Rows from block 3 of the denoiser, named by matrix and row number. Each number is 128 + 32 x the weight over its row's rms, rounded and kept within 0 to 255. All counts start at 0. After the name is the row's rms in percent of the matrix's.
# q: cross-attention query (model.blocks.3.cross_attn.q.weight, 288x320), inputs 128-191
q.63 102 [113  90 132  97 114  83 123 113 106 132  61 104 121  68  72 126 106  51 144  82  89 107 117 131 150 112 119 137  86  92 132 124 168  73 155 226 120 170 178 154 163 147 165 110 136 126 105 137 178 106 133 148 170 139 120 122 169 208 165 161 117 101 167 172]
q.64 086 [132 122 142 138 116 205 137 146 156 172 104 146 168  72 140 121 143 156 157 169 112 196 164 158 144 142 158 109 118 130 140 104 125 136  86 156  82 149 102 177 133  98 128 122  86 106 162 108 124 187 119 173 126 151 105  83 129 132  85 142  68 117 181 109]
q.65 095 [143 144  86 152 131 100 150 200 106 130 171 153 164 186 151 134 187 197 142 121 132 114 156 172 119 125 152 104 148 171  81  96  95 118 163  40 161 100 123 134 105 139 120 148 107 126 125  98  87 100 169 110  82 114 121 132 124  90 151  91 159 135  74  94]
q.66 086 [129 168 146 134 144  60 158 163 103 112 152 133 150  86 181 129 168 152 105  98 106 167 168 163 161 155 120 152  90  82 122 139 144 132 173  79 242 161 158 105 165 115 137 185 122 131 114  60 124 171 165 135 134 106 117 160  74 146 109 100 134 165 110  73]
q.67 113 [ 86 104 119 125 125  74  78 106 109  92  64  81  87  80  79 129  77  94 153  92  91 101  96  96 132  94  86 135  76  57 136 156 115  68 163 212 164 177 176 116 129 122 152 117 134 143 138 113 178 112  99 151 170 166 126 102 166 196 175 186 150 132 140 129]
q.68 117 [ 91  87 133 139 109 202 102  82 134 131  82 119  78 118  92 136  95  83 164 127  89 104  67  96 141 107 100 131 118 136 152 122 135 149 113 189  72 131 148 158  82 110 122  63 135 110 131 128 172  96 121  97 128 136 116 113 185 170 176 140 120 109 152 175]
q.69 090 [103 137  79 170 105 184 114 185 101 181 152 133 128 154 127  77 180 182 100 156 162 147 112 117 133 142 129 133 142 188  78 101 160 159  86  81 101 104  63 158  75 162 133 141  94 157 107 133  68 143 147 115 102 109 124 146 106  39 154  61 136 174  93 120]
q.70 099 [162 127 116 121 112 169 171 121 135 179 177 141 117 225 161 117 153 181 130 141 166 106 136 133 118 122 128 129 173 176 135  97 125 193 133  38  83  87  58 126  74 131 110 122 152 101 125 134  80 102 138 112  70 110 145 133 117  55 135  84 119 119 126 117]
q.71 093 [112 143 153 149 142 154 166 163 145 147 151 182 125 175 130 116 161 156 111 121 122 179 150 182 146  99 128 179 131 146 115 105 120 164 100  91  74 124  80 127 111  93 124 116 117 103 137  94 113 170 145 123  95  80 118 156  96  84  70  90 101 145 154 112]
q.72 092 [136 129 176 122 122 103 140  69 127  78 117 124 127  81 133 138 117  94 146 123  90 149 133 137 118 145 137 113  78  74 153 129 150  83 149 162 169 205 204 110 171 100 140 158 103 139 150 162 176 149 102 140 151  94 133 138 125 217 133 185 108 134 149 124]
q.73 087 [148 140 152 120 134  74 104  78 148 121  86 120 132 100  93 179  96  98 160 146 111  78 159  81 135 109  99 142 106  71 188 111 127  91 104 183 130 147 223 144 150 149 136 104 155 124 103 154 148 107  91 125 163 156 138 116 158 204 154 186 136 104  94  98]
q.74 101 [111 115 135 155  96 188 155 161 147 148 165 129  95 188 143 105 154 160  97 154 141 140 119 141 139 117 142 117 175 186 127 126 115 186  95  73  84  81  78 112  51 114  85 112 100 121 127 101  83 112 155 138 118  93 142 150 119  53 141 111 133 125 102 143]
q.75 098 [124 135 138 138 147  83  99 130 117  89 132 131 149  64  95 148 115  96 142  91 107 154 124 153 147 135 143 138  95 114 141 130 146  83 134 181 197 174 190 120 213 136 180 178 131 168 139 154 148 122 113 130 171 139 133 137 137 208 105 135 128 100 115  87]
q.76 101 [145 131 116 168 137 194 125 111 162 149 144 166 117 198 148 150 175 179 138 160 159 105 158 183  93 164 178 133 165 155 119 111 117 170  90  21 117 116 101 104 119  86 105 115 136  95 122 134 102 142 171 128  95 104 125 117  69  38  89 108 116 121 122 114]
q.77 082 [151 167 107 113 148  91 143 167 114 157 174 107 135 134 150 117 156 180 106 134 134 145 205 165 129 181 141 141 177 169 139 140 100 112 111 116 170  86 125 125 169 122  86 108 102 118 136 108  95 103 117 113 119  88 119 103 111 142 107 123 152  71  99  94]
q.78 094 [134 136 127 139 173 104 144 109 135 137 163 135 142 136 147 148 135 182 138 163 189 136 160 155 133 172 183 150 153 169 124 129 140 128 151  60 153 131 139 108 182 143 117 187 129 146  77 131 123  95 163 122 110 119 146 167  57  99 101  88 147  92 126  91]
q.79 086 [129 149 101 161 110 176 177 101 144 198 127 149 171 188 112 117 122 169 114 174 190  90 146 134 146 152 173 144 160 161 145  84  73 118 106  69 127 101 121 120 135 125  74 128 134  86 116 106 115 103 101  73  60 122 142 121 111 112 108  96 151  88 116  89]
q.80 108 [ 91 120 164 116 134 117  95 116 140  80 114  97 142  28 119 119  91  99 126  91  73 131 110 105 132 123 136 102  44  65 128 147 159  76 153 213 167 185 172 149 176 107 140 121 108 157 165 141 170 148 133 159 158 141 133 114 127 192 149 190 125 135 143 148]
q.81 080 [145 161 172 105 120  10 134  83 149 142 131 111 123 127 132 156 127 158 129 105 105 132 138 162 171 110 130 116  99  50 175 108 126  50 173 145 226 141 172 126 162 101 134 108 151 152  83 119 130 127 143 145 167 132 119 117 140 174 156 183 144 121 103 106]
q.82 091 [125 131 159  99 160  97 141  93 167 119 111 155 109  48  87 114 107 110 116  93  84 114  92 124 144 147 127 118  88  65 171 121 130 102 125 165 112 151 155 122 184  85 135 147 142 101 132 109 136 144 103 126 165 122 138  98 153 219 100 133 133 125 168 164]
q.83 104 [135 123 123 119 107 142  78 122 139  99  60 109  93  77 118 134 117  79 144  94  98 117  77  91 130  98 115 107  89  85 109 145 146 120 130 192  91 122 116 155 121 136 146 117  95 142 137 124 154 124 103 139 137 170 120  97 196 162 191 164 154 147 140 156]
q.84 101 [137 118 157 106 119  76 129  95 128 109 100 125 152  68 112 161  66  83 138 100  92 142 144 145 128 111 122 113  55  86 174 149 135  65 144 217 168 176 173 122 179 133 134 160 165 132 148 121 164 120 114 141 171 160 124 113 146 203 142 142 145 107 150 161]
q.85 097 [114 132 135 106 138 162 107  41 147 110 113 124 130 103 103 134 116  71 164 151 131 111 122  65 100 142 113 115 125  93 158 103 113 111 103 214  80 149 149 139  86 119 118 102 130  90 154 128 166  83 112  86 146 131  99  85 154 168 132 169 137 127 163 169]
q.86 096 [165 146 122 125 100 154 112 152 111 181 163 105 112 210 152 100 147 155  94 148 159  98 139 128 117 124 114  94 202 149 106  95 102 170 105  90 123  53  50 138  72 151  94 112 123 105 139  97  97 142  96 113 102 113 105 143 123  31 131 109 107 116 160 109]
q.87 085 [ 97 100 124 138  96 111  97 210 129  83 158 131  95 130 168  92 139 144 126 105  85 139 130 164 122  80 116 113  90 123 145 129 188 124 114 127 126 164 104 124 140  84 149 162  87 163 169 157 110 203 129 159 138 138 138 137 135  90 114 143  87 179 174 163]
q.88 081 [155 151 128 125  91 241 134 108  90 195 148 116 147 188  92 107 134 126 105 179 142  89 115 132 139 157  73 102 188 130 123 133  81 169 128 109  81  60  71 119  57 109 123 125 148 121 157 144 126 117  78  89 116 144 134 149 114 105 152 100 107 116 141 153]
q.89 100 [141 158 100  92 112  91  92 104 100 113 111  56 106  91 108 118  98 101 146 131 117 104 123 109 109  86  92 166 126  52 151 123 100  93 157 201 154 128 132 119 148 110 132 138 186  80 139 139 151  57 107  87 130 128 110  88 165 182 153 142 143 102 152 159]
q.90 122 [136 146 139 137 147 104 168 162 141 125 156 154 179 130 203 135 149 152 101 144 138 125 186 200 147 139 143 137 145 165 144 133 173 123 122  64 166 146 125 105 171 160 146 190 120 133 133 100  85 135 160 159 101  84 110 144  69  85  78 112 124 110 107  88]
q.91 076 [122 109 150 146 120 120 156  57 150 129  83 114 124  85  79 145  68  90 143 119 110 128 176 170 146 154 193 141 105  87 156  84 144 106  99 107 166 151 202 143 215 148 115 178 134 152  97 145 183 175 152 127 108 117  96  97  92 126  95 141 142 105 134 168]
q.92 095 [133 132  90 134 106 154 137 169 111 198 178 153 127 206 143  87 134 189 113 156 185 124 114 135 112 121 135 105 179 176 132  88 114 191 104  54  90  59  62 150  78 130 112 129 135  98 102 120  98 108 101  93 102 142 134 119 128  69 122  68 153 121 109 132]
q.93 082 [118 149 184 120 144  68 136  72  95  99  94 108  95 139 113 121 114 106 138 100 108 114  87  87  77  95 148 183  77 110 129  99  71 122 153 105 121 134 123  86 166  68 102 129 104  93 145 131 132 147 128 121  98 129 151 122  89 169 102 172 140 125 161 163]
q.94 096 [150 123 120 155 105 180 159  91 130 182 151 154 129 216 137 125 147 119 155 173 185  99 136 133 145 130  95 118 191 136 132 111  71 203 110  47  95  93 109 129  80 145  78 116 156  88 119 146  99  73 137 125 104 126  96 139 154  73 156  97 142 120 155 128]
q.95 112 [151 147 124 148 141 159 157 159 143 143 155 169 115 196 147  97 163 177 134 119 147 182 142 188 138 146 145 153 134 158 112 106 145 166 106  48 108  81  71 128  84 126  92 144 106 106 121 112  59 167 182 123 102 108 146 126 100  28  86 112 149 119 138  85]
q.96 105 [105 106 103  79 139 130 124  93 111 118 130 142 136 125 147 117 111  61 115 126  51 135 102  84 131 126 147 101 138 152 156 134 130 135 167 136 171 201 200 255 209 135 143 159 119 133 136 105 102  95 139 121 116 168 141 136 170 158 117 100 131 144  78 128]
q.97 103 [120 143 109  92 163 131 150 130 137 123 126 143 136 101 130 107  94 139 146 142  93 129 121  77 134  87 125 141  88  64 170 130 102 129 172 179 200 163 177 194 176  91 208 186 113 149 120 134  83  90 138  95 110 193 133 116 194 183 125  62 154 155 113 171]
q.98 105 [102 156 111 123 162 120 100 186 129 136 144 152 155 141 160  87 152 174 147 129 206 118 124 158 159 103 146 152 126 140  85 150 113  94  76 126 112  80  76   0  55  88 121 108 156 111 127 126 165 136 150  92 134 152 119 137 123 103 168 139 136 122 164 114]
q.99 103 [110  92 141 127 104 113  90 153  96 146  95 118 106 176 112  93 138 125  99 142 182 110  80 166 114 164 166 132 155 175  67 135 133 136  86 114  79  95  89  47  77  90  50  97 144  54  96 124 119 151 129 117 103 102  85 105 157 118 151 146  97 112 124 115]
q.100 111 [145 109 118  50 127 144 134  94 102 131 113 115 114 114 108 138 123  67 124 146  74 125 108 102  68 143 134  97 122  98 126 126 142 179 175 179 104 181 165 209 134 136 135 171 115  81 113 150 144 144 149 158 101 165 145  90 192 166  92 110 128 117  84 153]
q.101 122 [158 128 130 192 142 125 138 119 117 129 147 135 119 128 121 145 133 169 128 120 196  88 170 166 162 118 115 163 146 135 101 123 127  82 106 102 118  47 112  22  88 118 157  93 140 176 125 112 149 150  99 110 128  92 155 129 102 133 140 147 127 144 159 145]
q.102 099 [159 129 112 113 191 166 134  80 109 174 170 141 178 145 122 133  99 108 163 177 142 118 147  78 142 110 141 129 101  53 135 103 132 109 182 218 120 175 154 209 173 143 191 164 104 115 114 148 114 118 106 124 141 148 114 135 184 179 127 110  82 116  73 171]
q.103 108 [154 132 149 153 145  94 111 169 126 133 102 128 119 143 120 143 178 171 148 120 201 102 134 187 151 104 124 163 148 132 132 107 140  72  55  95 112  51  78   0  93 139  95 112 119 140 115 132 154 131 103 113 135 127 133 133  95  74 165 142 119  94 122 120]
q.104 103 [ 96 147 133 211 111 106  96 166 109 150 139 110 148 143 117 124 156 136 103 114 169 116 133 201 167 108  96 143 184 165  85 135 157 127  75  60 115  80  93   0  78 111 127  72 112 118 128 117 133 134  88 138 150  92  97 121  53  98 157 152 138 108 140 102]
q.105 093 [ 93  93 122 222 113  98 135 128 148 120 116 123 114  63 108 118 132 139 137 137 148 107 132 189 170 121 139 167 163 146  83 132 143 142 121 108 141 107 103  13 118 144 111  78 162 124  84 100 146  99  79  90 123 105  84 109  69 114 159 171 147  91 166  78]
q.106 101 [129  96 116  48 138 135 129 125 106 156 140 129 137 148 116 156  85  84 109 157  89 127 132  75  84 145 146 111 115  96 146 129  97 137 170 147 107 171 175 255 174 110 164 173  97 101 123 102 135 128 156 132 122 187 172  92 165 150  99 119 101 149 113 157]
q.107 098 [121 114 108  66 141 143 134 102 145 175 170 154 116 108  86 139  80  94 171 210 166 103 131 117 119 111 135 113 131  92  91 152 140 147 151 195 118 142 137 111 110 131 114 129  96  66  97 166 127 149 140 140 129 175  84 115 171 165 125 137  86 115 109 157]
q.108 122 [174  96 165 171  76  97 125 101 107 161 134 118 122  88 118 166 113  84 116 153 119 137 119 179  90 176 186 114 149 181 107 166 173 113  84  78  58  97 119  95 141 156  79 141 110  98 141 114 174 160 109 146 104 113  88 101 122 102 124 172  93 104 109  72]
q.109 082 [133  91 128 104 135 130 103 130 131 163  98 126 111 124 142 110  77  66 109 169  92 135 121 105 162 118  93  99  63 128 107 155 157 172 183 177 171 224 188 203 173 110 132 153 144 147  79 118 144 107 112 105 178 166  98 155 179 210  95 132 108 167 133 207]
q.110 096 [ 79 115 123 194 154 112 134 154 161  35  93  95 117 115 127 146 131 131 101  65  94 160  95 117 155 103 148 144 140 167 138 129 123 109 137  47 146  85 161 155 117 166 139 134 180 163 138 102 107 130 131 110 147  53 166 128  54  69 133 126 191 146 117  91]
q.111 094 [161  86 135  81 129 120 129 163  92 116 140 135 128 151  85 158 143 100 121 111 140 132  89  99 111 133 182 117 191 142 118 145 126 130  60 122  79 112 120  97  81  89  76 137 104  72 158 138 127 130 173 164 146 135 153 121 169  64 107 102  87 108 110 145]
q.112 102 [115 123 141 191 160 134 126  93 133 153 117 183 130  57  93 140  88 117 141 128 116 109 179 173 158 114  97 103  96  93 157 123 155  77 223 148 151 172 171 135 172 154 222 131 101 164 127 150 179  94  71 129 119  96 178 115  84 174 151 150 150 139 180 153]
q.113 097 [145 168  93 102 181 167 142  88 128 159 151 170 132 107 145 108  83 148 172 188 114 106 151 125  90 117 133 147 122 101 128 139  94 129 178 219 122 154 156 165 162 115 188 125 128 114 122 150 145 122  86 110 111 174 135 109 184 148 124 143 102 130 144 180]
q.114 099 [160 104 116 187 116 107  89 169 123 161 160 123 140 139  90 146 135 150 145 139 197 117 164 196 151 171 152 123 140 125 111 149 122  81  69 116  78  29  97   0 102 140 107  83 106 121 117 127 187 146  79 117 153 122 146 134 107 114 155 200 103 108 173 100]
q.115 091 [124 149 151 195 171 145 138 103 160 137 139 135 159  37  73 171  82 120 138 167 166  62 196 204 134 115 103 167 165 172 138 129 120 112 116  78 138 139 139 152 178 145 192 126 108 127 155 139 112 122  66 127 143  65 130 126  62  60 142 174 139 133 108 108]
q.116 097 [180 110 133 116 147 145 139  87 142 187 132 153 120 104 105 141 114  96 167 192 106 160 117 150  79 140 142 112 100 103  93 159 150 172 134 202  84 156 103 117 116 131 132  98  67  84  95 154 167 145 163 127  92 204 115 143 157 202 111 100 109 116 105 155]
q.117 099 [154 122 127 207 123 118 113 138 137 167 128 121 189  32  42 125 118 173 117  79 127  71 158 209 139 113  76 158 168  95 109 145 127 127 165  97 151  86 107  46 178 167 190  89 107 132 153 151 177 110  76  96 154  91 179 124  78 104 110 153 153 123 182  99]
q.118 092 [ 88 119 134  87 110  92 152 178 123  59  95 120 125 185 174 147 178 128 102  91  85 151  97  49 118 139 162 122 109 137 190 132 123 128  84 114 148 137 127 155 119 112 105 143 149 137 127  92  84 145 166 135 104 126 132 112 110 112 117 110 123 106  88 136]
q.119 104 [136 123 116  83 148 131 102 106 109 157 110 103 127 125 154 152 117  79 108 152 101 142 122  93  73 177 137 127 141 163 151 161 141 139 138 139 111 192 174 236 175  91 105 131 147  90 132 157 136 151 154 174 110 173 132 142 193 163 115  94  92 139 105 149]
q.120 118 [122 131  96 119 155 143 150  72 123 126 139 182 170  53 142 108 103 118 141 151 105 107 125 114 153  87 100 130  90 111 153 121 100 136 202 156 224 197 216 222 183 129 212 147 131 165 136 156 142  80 110  76 114 113 160 118 129 145 147  98 154 155 130 150]
q.121 119 [127 174 120 135 151 125 141 177 127 117 138 129 117 173 151 128 151 173 151  85 185 121 137 148 164  90 119 137 159 133 111 150 133 100  68  94 116  60  94   0  81 102  98  87 124 102 153 154  92 127 144 125 124 130 176 127 119 113 140 123 124 126 142 148]
q.122 100 [109 127 131  96 131 101 101 222 121  72  83 127 100 158 152 118 164 171 134  68 124 164  52  44 126 135 157 112 133 164  94 121 110 140  41 107  97 108 116  54  68 101  42  94 165 113 149  89  97 152 151 103 143 149 101 150 147  99 132 126 145 143 169 140]
q.123 113 [153 103 167 132  99 128 101 176 134 131 132  96 114 159  84 151 199 137 118  91 171 149  82  84 119 129 163 122 177 169 112 116 110 142  41  67  49  79  71  25  64 133  53  99 118  95 174 133  98 150 171 180 114 128 105 125 155 104 139 133 107 108 141  94]
q.124 086 [147 133 144 172 120 132 151  56 148 159 137 102 102 149 149 161  99  29 156 167 151 138 152 148 166 188 193 127 175 183 126  77 122  89 128 107  98 101 167 131 168 155 107 155 134  94 105  81 159 161  86 163  96 150 101 132  72 144 154 174 130  61  86 120]
q.125 091 [ 78 152 118 172 119 124 141 167 154  65  86  98 133  97 145 117 138 122 102  41 111 172  88  84 185 141 122 132 139 175 179 141 117 141 128  40 130  86 112 164 152 122 112 103 170 151 122 141  94 115 122 117 166 109 120 119  71  89 126 108 174 144 104 111]
q.126 102 [100  85 137 116  88 111  88 185 115 138  94  99 115 137  90 120 155 134 119  99 167 115  72 127 113 133 129 134 181 144  75 164 137 146  34  81  60 106 114  70  98  95  53 106 128  97 116  98 133 137 141 120 113 126  87  93 132 103 125 140 109 128 128 118]
q.127 099 [128  91 115  41 147 152 112 148 146  94 136 120 112 192 164 117 126  56 108 134  71 182  70  55  85 150 134 116 126 126 153 103 145 143 171 149 118 209 129 248 136  90 120 144 152 120  94 120  86 134 144 133 114 154 111 136 168 115 101  87 128 135  56 120]
q.128 110 [105 122 120 203 117 135 115 122 104 108 106 123 140  84 100 127 131 166 109 103 165  83 160 195 148 105  82 156 130 123  98  97 119 107 106  90 157  96 125  46 114 130 156  86 135 176 111  86 148 106  78 114 151  85 156 134  65 107 140 153 149 136 189 114]
q.129 105 [ 94 180 110  89 186 155 149 128 152 119 124 172 127 113 135 106 138 131 151 115  82 159 127  74 160  98  81 121  83 108 181 108  85 153 153 177 194 126 177 171 163 112 146 155 106 155 100 173 112  81 130 115 130 130 138 128 170 179 153  80 128 158 153 156]
q.130 090 [171 123 154 213 119 164 141  67 113 177  98 148  86 114 134 160  92 111 145 184  82 101 156 180 132 160 157 101 118 122 109 126 154 146 148 114 120 161 188 101 124 124 117 100 103 132 126 129 171 123 107 163 141 131 121 145 122 157  72 122  99  92 104 135]
q.131 099 [133 175 142  50 132 142 140 177 134 111 139 150 151 136 173 114 151 136 166 118 123 119 109  35 108  79  99 134 165 135 103 151  97 148 114 149 124 157  91 142 151 122 146 122 144 131 163 149  73 127 189  94 137 175 161  87 182  97 107 101 151 162 158 158]
q.132 107 [124 120 141 116  79 114 110 191 104 100  87 113  95 146 143 105 169 136 126  71 147 105 107 117 130 167 157 138 181 170 121 127 142 141  79  46  67 101 107  57  71 134  84  67 124 129 131 115 119 123 158 130 121 118 127 131  84  93 140 135 113 122 159  91]
q.133 096 [118  97 169 164 103 100 112 180 135 116 110 100 103 132 107 137 153 162 111  73 138 135  97 171 163 135 142 152 156 193  94  94 153 115 100  61 110  73  88  32 132 110 125 115 156 167 105  93 137  95 109 137 129  77 106 118  87  88 177 155 158 138 168  95]
q.134 095 [102 109 117 100 111 128 105 139 145  99 129  94  85 221 145 153 166  82 122 130 112 169  92  44 147 173 170 131 116 148 162 108 127  88  83 120 110 131 118 137 111  78  63 125 145 100 115  54 103 151 160 124 118 174 108 118 144  99 128 121 128 100  85  73]
q.135 102 [150 153 121 151 169 167 164  47 139 147 124 156 163  93 137 122  86  76 102 188  88 122 131 149 105 137  85 111  81 121 141 108 154 148 207 158 164 213 185 255 173 143 211 187  96 130 102 105 118 127  92 147 121 118 119 103 100 150 104 148 148 150  90 141]
q.136 092 [136 145 137 122 145 116 156  99 140 117 124 124 159  97 134 158  54  89 114 107  77 149 125  95 138  89 112  79  84 111 138 153 107 118 177 137 169 161 175 234 214 147 186 192  85 192 170 132 107  94 149 145 143 154 176 132 167 160  77  90 134 157 105 172]
q.137 099 [143 171 117 121 158 150 168 113 139 118 129 147 170 147 143 103  91 114 127 104  86 118 130  98 138 113 114 134  61  82 159 122 137 106 194 173 159 180 165 170 183 138 197 147 118 141 113 162 121 103 161 126 134 148 148 132 162 170 141  94 173 136 101 133]
q.138 114 [ 88 126 120  54 103 111 137 133 138 131 110 133 137 145 149 145 132  48 137 142  63 158 106  52  82 163 132  92 117 147 155 142 135 170 147 144 142 204 147 221 165 109  96 134 124 113 149 128  97 111 156 126 128 148  97  98 194 133 128 111 128 112  89 119]
q.139 091 [112 110 134 160 128 125 132  80 125 153 121 151 146  94 133 114  95  60 106 152 100 120 111 163 164 116 103 137  96 149 127 104 197 150 185 157 118 179 169 234 171 157 156 178 151 111 116  80 118 163 103 133 126 131  69 120 116 195 112 103 138 113 122 173]
q.140 121 [140 177 114 175 155 131 149  55 103 110 143 149 142 110 121 151  88 149 120 118 128  97 170 152 155  88  81 129 118  91 135 125 124 122 199 178 199 123 187 177 204 128 201 126 136 157 157 122 117  85  75 117 131 109 154 122  84 151 122 137 153 146 132 155]
q.141 090 [119 135 114  88  94 109  85 172 124 138 149 139 130 136 148 109 149 105 164 180 142 122 111 141 125 147 160 135 152 143 101 117 170 183  91 154  87 114 108 104  59  81  40 155 147  95 114 165 169 113 176 103 136 146  94 153 129 118 121 129  82 106 124 100]
q.142 092 [173 138  90  43 139 114 115 144 135 185 155 129 135 147 134 116 106 138 130 189 151 113 125 132  78 144 136 125  95  90  76 163 126 173 107 156 100 118  79  69  59  86 117 124  88 111  82 165 170 150 151 149 115 204 137 108 205 169 100 132  87 144 141 132]
q.143 104 [135 169 119 117 142 185 130  53 153 161 154 125 183 115 136 134  71 132 145 199 126 127 179 156 130 131 138 139 116 111 167 112 131 112 188 189 169 155 145 237 188 154 194 198 105 113 118 140 129 121 104 128 119 133 140 111 125 187  76 144  95 133 107 137]
q.144 126 [158  90 115 107 137 149 116  91 113  83 114  99 152 127 144 129 101 124 139 185 136  96 127 105 111 172 121 123 160 125 118 164 103 206 107  90 106 114 107  72 118 115  56 154 110 119 194 127 158 119 100 179 137 102 111  68 129 149 104 155  53 144 178 151]
q.145 090 [102 155 160 198 150  98 160  34 148 152 142 138 131 160 159 180 127 101 130 117 138 101 171 162 124 142 172 170 133 160 149 105 112  88 110 100  83 156 113 191 156 129 207 152 158 142 158 155 173 154 115 148 119  88 117 116 122 100 139 147  94 120 117 140]
q.146 108 [126 100 190 116 106 163 139 108 121 116 145 133 137 103  57 127 118 105  87  85 159 151  82 126 150  91 135 134 137 157 181 104 163  63 100 173  56 160 164 163 143 112 197  62 126 109 122 170 126 100 126 101 158 124 141  79 148  87 108 106  95 149 136 126]
q.147 129 [119 149  80 136 169 112 153 190 123 158 149 141 126 149 175 129 120 184 139  98 105 133 157 119 167 111 106 182  56  78 120 112 118 120 174 150 183 118 145  85 144  95 177 143 132 102 101  75 113 126 126  77 106 146  95 180 116 121 150 135 152 146 112 140]
q.148 106 [ 99 114 159 119 103 136 161  86 121 151 123 148 106 114 101 109 155 129  98 127 141 141 110 142 129 115 158 144 128 141 143 123 170  65 124 171  76 194 158 183 157 122 199 102 168  92 137 195 151 127 157  99 147 155 154 139 137  67 128 148 133 149 132 107]
q.149 103 [146 134  79 113 158 120 106 173 122 133 136 134 123 124 119 119 144 155 130 120 176 120 128 143 140 124 146 162 111 100 167 162  95 203  88  83 144  99  78  60  70 135 106 139 152 140 107 123  63  72 138 113 111 124 139 160 117 129 136  80 171 129 158 166]
q.150 117 [ 92 157  52 105 165  77 147 202 123 120 109 150 133 139 158 119 118 159 158 125  88 142 151 142 147 109  97 169  84 104 131  91 107 121 170 117 183 112 120  78 119 106 129 157 176 113  67  65  98 107 152 122 122 147 129 164 123 132 138 109 180 121  97 125]
q.151 111 [109 103 172 113  80 155 167 127 140 123 131 136 112  75  81 150 130 112 139 105 147 141  80 124 131 122 151 129 153 144 134 106 148  55 134 119  79 194 157 225 163 138 171  65 165 134 121 197 119 100 144 104 135 170 160 154 138  69 130 128 149 108 110 141]
q.152 078 [ 57 124 196 144 133 101 169 136 137  82 103 171 128  60 166  90 151 164 162 101 102 152 121 128 107 123 164 162  88  95 146 103 121 120 125 158 156 167 157 166 134 145 177  79 130 152 107 177 138  93 154 136 152 143 116 135 143 162 133 124 128 141 103 141]
q.153 102 [109 118 118  90  92 107 131 165 116 152  87 144 111 102 107 118 183 137 133  84  99 140  88 116 138  47 151 102 104  95 106 114 147  49 160 164 149 142 166 168 132 128 157  64 154 112  88 127 136  93 161  84 121 198 177 149 183 149 135 125 138 125 155 116]
q.154 085 [108 129 167 161 135 121 149  30 143 120 121  82  73  84 107 152  47  98 127  93 180 119 154 125 133 168 146 128 126 177 156 104 149 162 189 146  82 138 141 157  98 145 122 145 150 112 128 164 101 162  83 132  95 119 126  83 130 105 100 166 138 115  88 171]
q.155 120 [ 90 126 158 151 125 145 145 127 145 128 163 151 124 107 110 134 149 125 124  74 131 160 127 113 167 113 164 129 121 130 159 104 134  56 142 187 104 151 172 164 161 113 188  51 169 150 121 183  84 112 125  77 140 163 150 128 163  67 157 108 146 126 149 139]
q.156 108 [119 105  67  77 116 127  78  87 118 132  98 121 147 111 135  98 124 137 124 179  86  89 131 102 108 126 114  57 171 124  99 149 162 141 131 165 182 141 154 168 173 129  70 153  90 101 152 114 181 167 141 163 115 153 146 140 182 156 126 117 127  89  79 110]
q.157 101 [157 163 164 188 149  89 190 155 136 147 152 148 146 102  95 118 166 161  95  85 150 164 138 122 169 120 137 172 125 108 190 121 108 146 106  88  53 140 131 128 119 136 194  75 110 160  88 171  70 127 128  86 152 145 157 136  90  87  86 141 104 182 151 131]
q.158 109 [158 140  70 117 115 118 100 150 118 116 117  99 138 159 161 100 131 134 169 177  93  89 169 137 124 137  80 124 113  80  68 141  91 197 160 115 194  91  94  62 118 133  59 194 119 113 108  53 118 159 148 175  86 103 122 157 136 173 141 130 121 110 102  96]
q.159 117 [141 108 101 161 158  84  88 127 138 143 151  93 123 149 196 141 129 122 114 182 104  85 190 150 127 155 110 121 135 112  74 146 103 177 158  60 225  92  87 134 141 141  63 184 138 133 119  62 150 163 118 196  90  80 105 170 113 199 128 109 138 124  74 120]
q.160 104 [142 138  90 141 143 134  83 124 124  98  90  89 152 175 156 119  88 151 122 152 145  89 125 124  97 163 128 133 123 138 116 165 111 184 141 125 165  66  86  42 115 112  57 166 127 123 175  98 120 127  98 136  93  96 110  67 116 165 119 150 114 128 115 112]
q.161 090 [107  87 176 150 122 138 164  50 113 136 136 120 132 148 123 132 114  91 136 162 123 115 134  98 106 129 122 108 146 117 159 142 196  56 165 160  87 198 180 173 155 140 158 119 107 129 134 185 179 123 137  99 112 167 146 128 171  83 113 144  93  76  89 113]
q.162 091 [102 112 181 133  76 150 154  75 154 182 119 112 104  98 129 170  99 138 117 119 147 127 167 130 110 105 127 103 131 141 124  98 146  70 158 159  92 194 174 213 196 160 164  59 145 133 125 168 148 158 147 104 127 166 115 145 167 116 165 135 183 119  90 148]
q.163 084 [141  96 104 119 164 126 133 155 146  64 128 146 131 156  95 161 144 163 102 103 118 175 107 137 141 129  99 112 135 121 150 138  76 226  76  90  93 112 112  99 122 106 135  87 136 153 117 127 111 123 128 108 129 125 143  66  78  71  66 103 106 137 185 159]
q.164 100 [123 143  98 175 166  82 109  91 175 171 143 129  93 163 163 109 145 141 164 126 128 127 196 156 145 110  81 168  78  87  76 115 107 128 198 117 183 115 139 137 121 143  90 138 193  97  78  52  81 167 147 155  96 143 136 196  99 127 169 158 175 133  45 118]
q.165 108 [175 106  80 102 131 133 110 104 140 101  99 100  96 165 118 110  96  75  99 161 135 114 120 113 111 159  81 108 149 139 111 153 131 190 143 118 133 137  90 151 116 123  59 142  98 158 170 141 161 145 105 180 146 110 125 112 124 155 108 130 124  90 120 131]
q.166 097 [142 113 208 171 113 160 153  82 150 123 129 154 142 106 125 160  97  82 130 113 124 113 154 122 121 124 137 135 154 173 187 130 127 113  79 166  28 142 155 117 127 147 177  96 135 133 126 153 174 137 127  89 157 109 108  79 134  91 103 109 139 143 120 130]
q.167 099 [101  90  90  89 126 179 123 118  81  70 114 109 144 128 105 157 168 148 128 127  79 128  78  66  99 116 162  76 173 147 133 109 177 123 122 152  62 158 153 107  95  92 135 129  65 151 182 202 163 101 136 126 171 126 108  64 163 116 102 111  48 113 204 158]
q.168 112 [ 85 160 144 104 128 137 154 144 126 133 128 134  87  92 130 122 154 140 155  99 104 162 145 109 166 111 151 112 105 108 143  99 188  38 132 199 137 172 161 201 172 113 181  88 149 144  87 158 108  94 149  90 105 182 134 140 143 101 138 121 149 150 138 117]